From a checkpoint of a small self-supervised image encoder.
Model: 11.2M parameters, activation gelu, moe expert_choice, num experts 16, patch size [4, 4], layers 12, width 192.
Rows from block 2, named by matrix and row number. Rows with one number belong to one attention dimension. Each number is 128 + 24 x the weight over its row's rms, rounded and kept within 0 to 255. All counts start at 0. Numbers have three digits each. After the name is the row's rms in percent of the matrix's.
# v: attention value (model.blocks.2.attn.v.weight, 192x192), inputs 78-116
# proj: attention output (model.blocks.2.attn.proj.weight, 192x192, transposed), outputs 78-116
v.114 101:104122170110114142163170114171130123156129112101138115153145126114131143110128116192164124077171132117125136130154113
v.115 105:142100143111146157188114160156116102134131095156160123124133169106091126113171107123140135119144150101099124120139151
v.116 097:137143127123155061123071141099090157134137157159117127065091126113154104116124133099113089126103116171166119115133151
v.117 093:171132158122126133132132089132168096120119102116149144111093104126153136111101089113134184123125093108159142139113167
v.118 099:118112168128148147143086108118139137131151101136096129101123126123127105094113180134140109115142118120111154151102143
v.119 103:079132146129152100183129138083111118118135104110112150109118122097129132113106192133133129131145159133122111130153134
v.120 113:143160154117103139155126064150161128124125098133140074125156174090113116141098129098158116120133153139140116099103173
v.121 093:170188115126140140128164142139123134107130099155114108141151129087116145121112172143125104131093128160120130109142117
v.122 098:124126120112140178168111118146102119126134167105097119094109168150143114108146112136149099107135090118143135141134136
v.123 096:109190151126168140116105133110166137133148140096142119120112149130149149123114193153169121113115142133152127106166155
v.124 098:155152132130086105120146115112118157128175117173110146156117101170189131122126142161070136115101134106122160129121112
v.125 087:132140092155147128143143114089104089140112119164149157142142112126096163128146106148143104143152136091151153108095122
v.126 099:150134181121122119125123175132137076124150136134161129167148132132129109090123093091115098122166119149170137095170157
v.127 104:131143156169103130154140117153092137124111117088125137148141122124112063135120136107153124125143097150116142111100113
v.128 106:127129136098131124121111099130127115073132102129129096146092131129147115106140124116158074101126166135153134099096137
v.129 104:139140108104111151161111122141120146148132129128105115094120107116133094139126158131188098129064083096148112143110106
v.130 098:124114102134158159124154136117132121114070164131139135147132117105150127150142144118151084134145130132125136122109097
v.131 099:139105123114134129138190138106084118155099121156137118161084112157095089124153163158137149107132144143131119179118104
v.132 089:180139092140111128117144152134179122118131155150099120105126171152121111085164123144161108180142108123128092115128151
v.133 093:142116098103077147106106080134114141097140080083169123120096118112160125136087135102128138135124140119127123181125161
v.134 089:178162141138153143117150098199122077154097127138137110135126122093168121110133158138151145128097097126147167143138106
v.135 091:100102135109094127111117132100151138093107133120188176090112132127104154110089086131125138142105121088100165065119115
v.136 096:141161112085125093132126119149098155104130155161122118147145087152096086127117133164134106123092174082074120079152141
v.137 094:105080164109083115108153122147119136055151148120142155148125126140149142126121125109120105120080109076139133103145150
v.138 090:152134119118116137109105154132140114090184107073122163143144055122144124132168164166114121090134102130129115132114129
v.139 093:103106096144172110129139099124143116073109114105121062123138145150143129071108136092117133144143124134136168149136125
v.140 101:139169124064117137118142150122118125140167131155157124131137099121128141109150133170165100143177134145140122097167132
v.141 101:128144115118115098140130118131141105096144126128146095131167117113103143172108113139137160130107108133122106120118122
v.142 097:150180143124136126174094155127130168143120143112117135148134138112144120132162112159088128140103089141118099154137083
v.143 092:155140144123132169132118133121191092131131198179162119079086093104109078139111117166103126154144102122100114131140109
v.144 089:115111135131104125149125129099142165103137155105151133136138105127154120122156110126094115123107136141118136130133105
v.145 093:153150146132123110089096134100127064123098173119109108135079118123116110151146067173120115141121134161106106108112112
v.146 093:101162160105097117136109124126090134131119173143151124140127134168110048095104111129141066163147202141105119112163098
v.147 089:128154150140129096105152119083111079106121126127164106140117138135127142128170124116144138133120184134103150137095138
v.148 100:113156119107150105130097074118130109099152130125101179127165137078115142118182121178115116164138152146092114152118103
v.149 093:139185168143133168094145140138112081136120136152137171103115139136126134168117158139136092122115150110132095142123186
v.150 085:105101105142123127130164085111121129132149146125137156114106180143143142139112139105130119086111143100114106105117080
v.151 109:097161118154148117146153079135127146161124134140146083085112133102111152125157142160127101128136159148132107126092088
v.152 102:122077157140154099140165148108107191098138189103150199148142155117148137135126112103138143126120111112130149116169176
v.153 105:148112141110124125111135073137076124143135132080120119145175110116146115123111160137092127094126098161146146137140137
v.154 083:121136159157145113110134115131120096127112164098120074125150134126146108130089143139112063116135167103101172164132112
v.155 116:124118122147132093117164137094098116154145163132145113123079139166126111134144091118126129097162104150095093101159129
v.156 096:135134077164103143135076120147163131178169128125112120162181131078140136120141148144119130117126100130188118146091088
v.157 083:119100136151137091142123123126118082119138143100112140149087164102153124173174138113104123123147139124143119163109117
v.158 099:171122151122147121133123099127124103148116152112129132088148138129100133160135098150104130123130155158154072129135110
v.159 096:119133084133114136103097062138133138121151095140106130111145132127142142109121140153114139087120143137123122102060103
v.160 109:147152101086126163126130112163113131122156141137088123106143135104178125171144121140075102132160086119155141149102125
v.161 098:141137122159099133115111133122083086163101115137135073127105109119111150140123158114111086169113167127129089153085097
v.162 119:082177169157128123169139142130151139147083186161103160095116124124096127182132135092142151175126134130110163152105114
v.163 100:106153104079127143119109130089163126123147145114121142120155140124140128130096124073122140155138113111153130126092084
v.164 109:134118140123143133087126146117104120140130143149136122151102128129106117081153118145123161135129169129085141131159131
v.165 114:161124154104140155099129143076141187139129118111133111148119099162155152076151134117140123110165170149151130083097138
v.166 108:143155123139153124149093103121092135119104159138132093160138109122141088168101100116182124113113142148098136176186142
v.167 104:150166152169126128114132085120114133108095135095113105118151150115121156077140150123168142097139129134138129160123094
v.168 094:125143125128115146110191157108114132129133126155135111129140115142153119169122135094172123134171125093132107149132164
v.169 110:116134123127124146105119123144125167112124117155133084173147121114112154101116154131153086070107118123167159130140154
v.170 100:128121104095086115146114155186192182134137084143154154114145146139178135134089104131116092182099124096126151128129110
v.171 090:117085089107142118103132099087113119143132139158114075121131114134180128108113088156172174148122120154135162113117144
v.172 110:089174159102094132125132115109087138117151138185144127131141152113126128124142114171160121151113127107159180153096137
v.173 104:122101139128098145096125083132160135097125094117121131096143143119124188084176133149141072078125074158146180167113150
v.174 117:102104114145188108100120150130153115124132169128138138151106126128095119110138092128120100156107102116149099145119162
v.175 109:149132095113110138124119121150113122148146128081130139129138158125100145095117084087108086117145110178152132136159112
v.176 116:100152108113110130099104126132156131070133121130129125104087162130166135080167114082129163125094148131122131145121092
v.177 100:078155090141170127173097118096133139111141166115107129132127098105071132137128110112124126145116110131111139170096114
v.178 100:190115119154148102176123123102092093143110087143133152165120092139152105133140132090103122160063141151124107120161126
v.179 101:098144135147121118126121100120109148139138129112124134100137160134123126096156132146162130116083134137121130124133123
v.180 104:141135149090117126153102108136155101149137139149159127145133129131146124155129141131112130125133121157110162121086130
v.181 124:136147106125105127140080165155109096124119168164138106127136098095088115188109135092177160138120142133142084153150099
v.182 115:160096121108134121108113138110153104125098148103129102117133108134122130097147126106110132150129099180098080103135128
v.183 105:145087138098101112111123123113126093143160131091156118141161131112110146146127079110142116102123116130131100112124105
proj.114 094:109120146126172086180100169124148078124145158143108156135153158106150140119125137102135115130111157075120143151104141
proj.115 107:104161131136110070103092092120135128111128121102082136180114087134120151137106169093136111096149096144121129183091137
proj.116 092:125182103116136126091137120156156117152112122137144140138145120127186144145085160137146143165141107120124155080154135
proj.117 100:091148076108130153113068149131128147126173137122101130160140132149118092120106126154094106096158154160132145150092109
proj.118 105:142139128120105095102135124133146102134101120148142143169118130132137125124123128133159095115126127129169099139082112
proj.119 114:125143149171173136097118134146155096140116133117110107142117137109142110116114144174157111113096110118144137141135135
proj.120 120:110122123159138125113146162136118170134111119152107127089094136132152114126130132166158095089106087115148179167134105
proj.121 093:096147117145117083126120101089138115103071175093137111118107165118130118098130107133131175115136184091169100116120108
proj.122 105:114161123158158069120158164142132114138127113098145138159097125123159146144091132137138153139117184158145088074153118
proj.123 091:137094127100112117137131111119097082138138115166101137161118101099139124105145126101158128155098120149159154115127099
proj.124 104:122073098092116142139153139112147075135082103120145100099122152085090097156163112091163112110135135132120088124086135
proj.125 095:099105140148108132140140126108161168117135114076121128106145197103119095120181113132155124164135127141130115133161143
proj.126 101:136091138105149109174135119167091150133129138105154159132084096136137159170133144144145130111112115139133096173091150
proj.127 103:147078094136147163142095143165186152122116094175112118159139151118136159123134137115129119130114127091135145167162135
proj.128 107:118139146176091093149143146126105157163127152160132142131133110126101117152135130133144132143123101078106127147112095
proj.129 097:103119138116127108106145125117110175127145105116119119116149127083139157091104139136070134076120119144114152150119134
proj.130 102:106109142157148126102110140186180162133145106129126152104131135090152104107140109105104147110141128126097148170117188
proj.131 107:116143139158144134092055080133138119088133118125113127097127153133147138109081097107131082108125116153139126114153130
proj.132 090:104108160108147156149151164126116113128132134109159157134131113087119167126095159118089126079109146176120115139161104
proj.133 099:096128141127110106129113162080116155136148116176151139155123122128103138123132134133104144084140112127123110113113117
proj.134 091:092124122133140154164132096134144140159112090131166145135087165118089154154125141127090145123127093138108107111123153
proj.135 100:139132125115138167129167132142168117124136109142121092157137145104124075139160177133141146126154119138125096107141169
proj.136 098:095160122161121142102152132139122098141084153118085119139141122139136149098149157141116139115170108152176131118153120
proj.137 097:134141077147150134130134113100140123109114120166104141105139133145083140160117089121187108124146153126089182099099097
proj.138 093:118088162111099129172119127069148109138091120156112099149095149126146154137151129116108178132130129122110155148109120
proj.139 102:114128168087080126152127134132123158186122148159145176168148183118108132160093145099154125129164135145121114141178108
proj.140 101:115114132144111097174134111095111117162120122097127127090138123132122124158172128113115161155132137146136128173109112
proj.141 104:150107130143184130085163162126145117128128106119090109127147082104117153113107123108110112103099120143136144134138137
proj.142 103:097095152147132129096164151170138136136168128100097090136177104131109135139115151107144157121096117124145109120134144
proj.143 097:129095139136159114107144153154128174079088086087129155138120175122131131136113098089125124116094110144137145096093137
proj.144 091:135109139093134160130095136167127126130167129104114116087174097123122127169084096135112155121136118132131144140118148
proj.145 100:106166111098121144152123084164130167154109121130132132136151166132093133094121131082117156156120114139145111134125145
proj.146 107:163174113108124152140145148145100135138135142133097183137095101196131147142148135138141138119139160136136136137138136
proj.147 099:116106134133147185171091140160173195150122135152116162105143124144136055108122146110143120105141126142153115137153130
proj.148 098:174118116117129118126129157166163123133129142128150089083094119134119116145068105158079119110128113111139134103139134
proj.149 100:094096111101127111172113074147124179102156111128101140164091093164133109096153078107122120115132115142136149151108080
proj.150 086:122136155139137144090096162125187121139124172131113127121157106157091121123129090083126104141138105195097130124131159
proj.151 106:166132113082169157111118127149109110155133176122179097118151107106126105124115105092097154150160126154131082123169150
proj.152 094:096165098121151179118168140133143087154115100155149122117167120171116099148156144095131107114141188164147147120106094
proj.153 108:147112120159114121166139168097116148126158139154139098125150126097139155129156116120162132178139155100090107131129129
proj.154 086:146144084117114159122147139143113123063128073163105162152158111141108115117119121068137139138132103113142123098121174
proj.155 115:112088152143138139139137151152136119127162074081092113129158166107133138087141131117119122162126145107124114112129163
proj.156 100:156160126123133135108141147105110098087136136118093114103138102153094177122115128168110132142100113137097118118152142
proj.157 093:156134099103132147102134160122105170119104133153123160149144128167076142108115096102168126113106172109147116083133100
proj.158 105:077163144140148141125118132131105105129108184120129112130149073164169122117106107156123133155110100119155132148153094
proj.159 093:152108116100141115120126150102117112132136149126155125126098129116109108190130142115111134125154109091128154119123155
proj.160 100:107109157130116076093088121167143130096111111082128151156137148139142168093164149075096183111085135146127121153107126
proj.161 098:127143137094132116168132145135162152108152178149138182127122147103112084093148101099144189138116130118126125132168119
proj.162 106:154121145109133103117164176134137093127182119120140131136158174127147139159137136182148113132103144104148114092154115
proj.163 088:141092128106109125113099092147108125150115119163132110119128154152152130154100104168144084123145106096144095194136153
proj.164 110:103140113113127106129104072075151139152173155125137104107090150141116120127146132149110089109131086123130181138134117
proj.165 103:135146118085100114136134111169137119129143091123149118091121144073182103132144124131100166117098115126135161142157111
proj.166 105:116120158097114152088135159138185129169158113102168102114144161154117131102164162130131135126127146134125125063099096
proj.167 106:134124090114131086074162166164131144153153093162144135097130134148106079120119081157144140175129147142132120155149101
proj.168 096:112124113154138118138137127158132103143089089160137157111126110142109125107118095132124122177137102133084145123143168
proj.169 110:154136115123112142114120126164124149108144118141157169102180133113156100063137105142142164110135143147093156109142165
proj.170 094:139172116138128105148165131154140116142163115121094089129146102091124106106148166077111141127168124093125158099123159
proj.171 088:126143144136130132132140120115132156103151080158067131125150111149145143141135132156107134108090159105134145123098146
proj.172 101:164133108145102157128135130130134067098121079117156121133144139104135138147157163097130113136112123069127146147161134
proj.173 099:166142095118102143078113156166123107124138095089123111144086136144167134135139142133142157107137158114110114090108104
proj.174 113:138107166099118146148104078150139156137101086104116121095116136105158150063073130148092145095115124169132127112146102
proj.175 100:085152107115170129122086142085114159143092106122134116105117130130173120073136149139172178145130120153131113134135099
proj.176 108:154129144125128124172129163130114088142114118174125162132130154123113118160073155110128139169137057144116148130145117
proj.177 104:127098167122089155102097145142149145129110124134180094123127160146153091111165138187108115091132157114138096109117159
proj.178 110:112154118131140114086093077124161109132096130096136154084101098132113120134144145181112097138142120150137154135108121
proj.179 110:162153110134114124089134127149171140111111134134129112115061108137139155098152108161119122127139095121133136120073096
proj.180 107:119106114170139097150143131092164124132129145120150158121120141094120129138078104112109099125122118125141122174161152
proj.181 102:073115161118148138107179123124122116134132137136141157121145154124089135070131124093122175151135122122120110126113163
proj.182 101:092134111106090112141088088130095123119164147131133123183082094152157104149121151147114126112099107093165137165124133
proj.183 102:157104128133149154146132119105117136077119133116100132156104115154147124150151134137135145135130122099135137110075113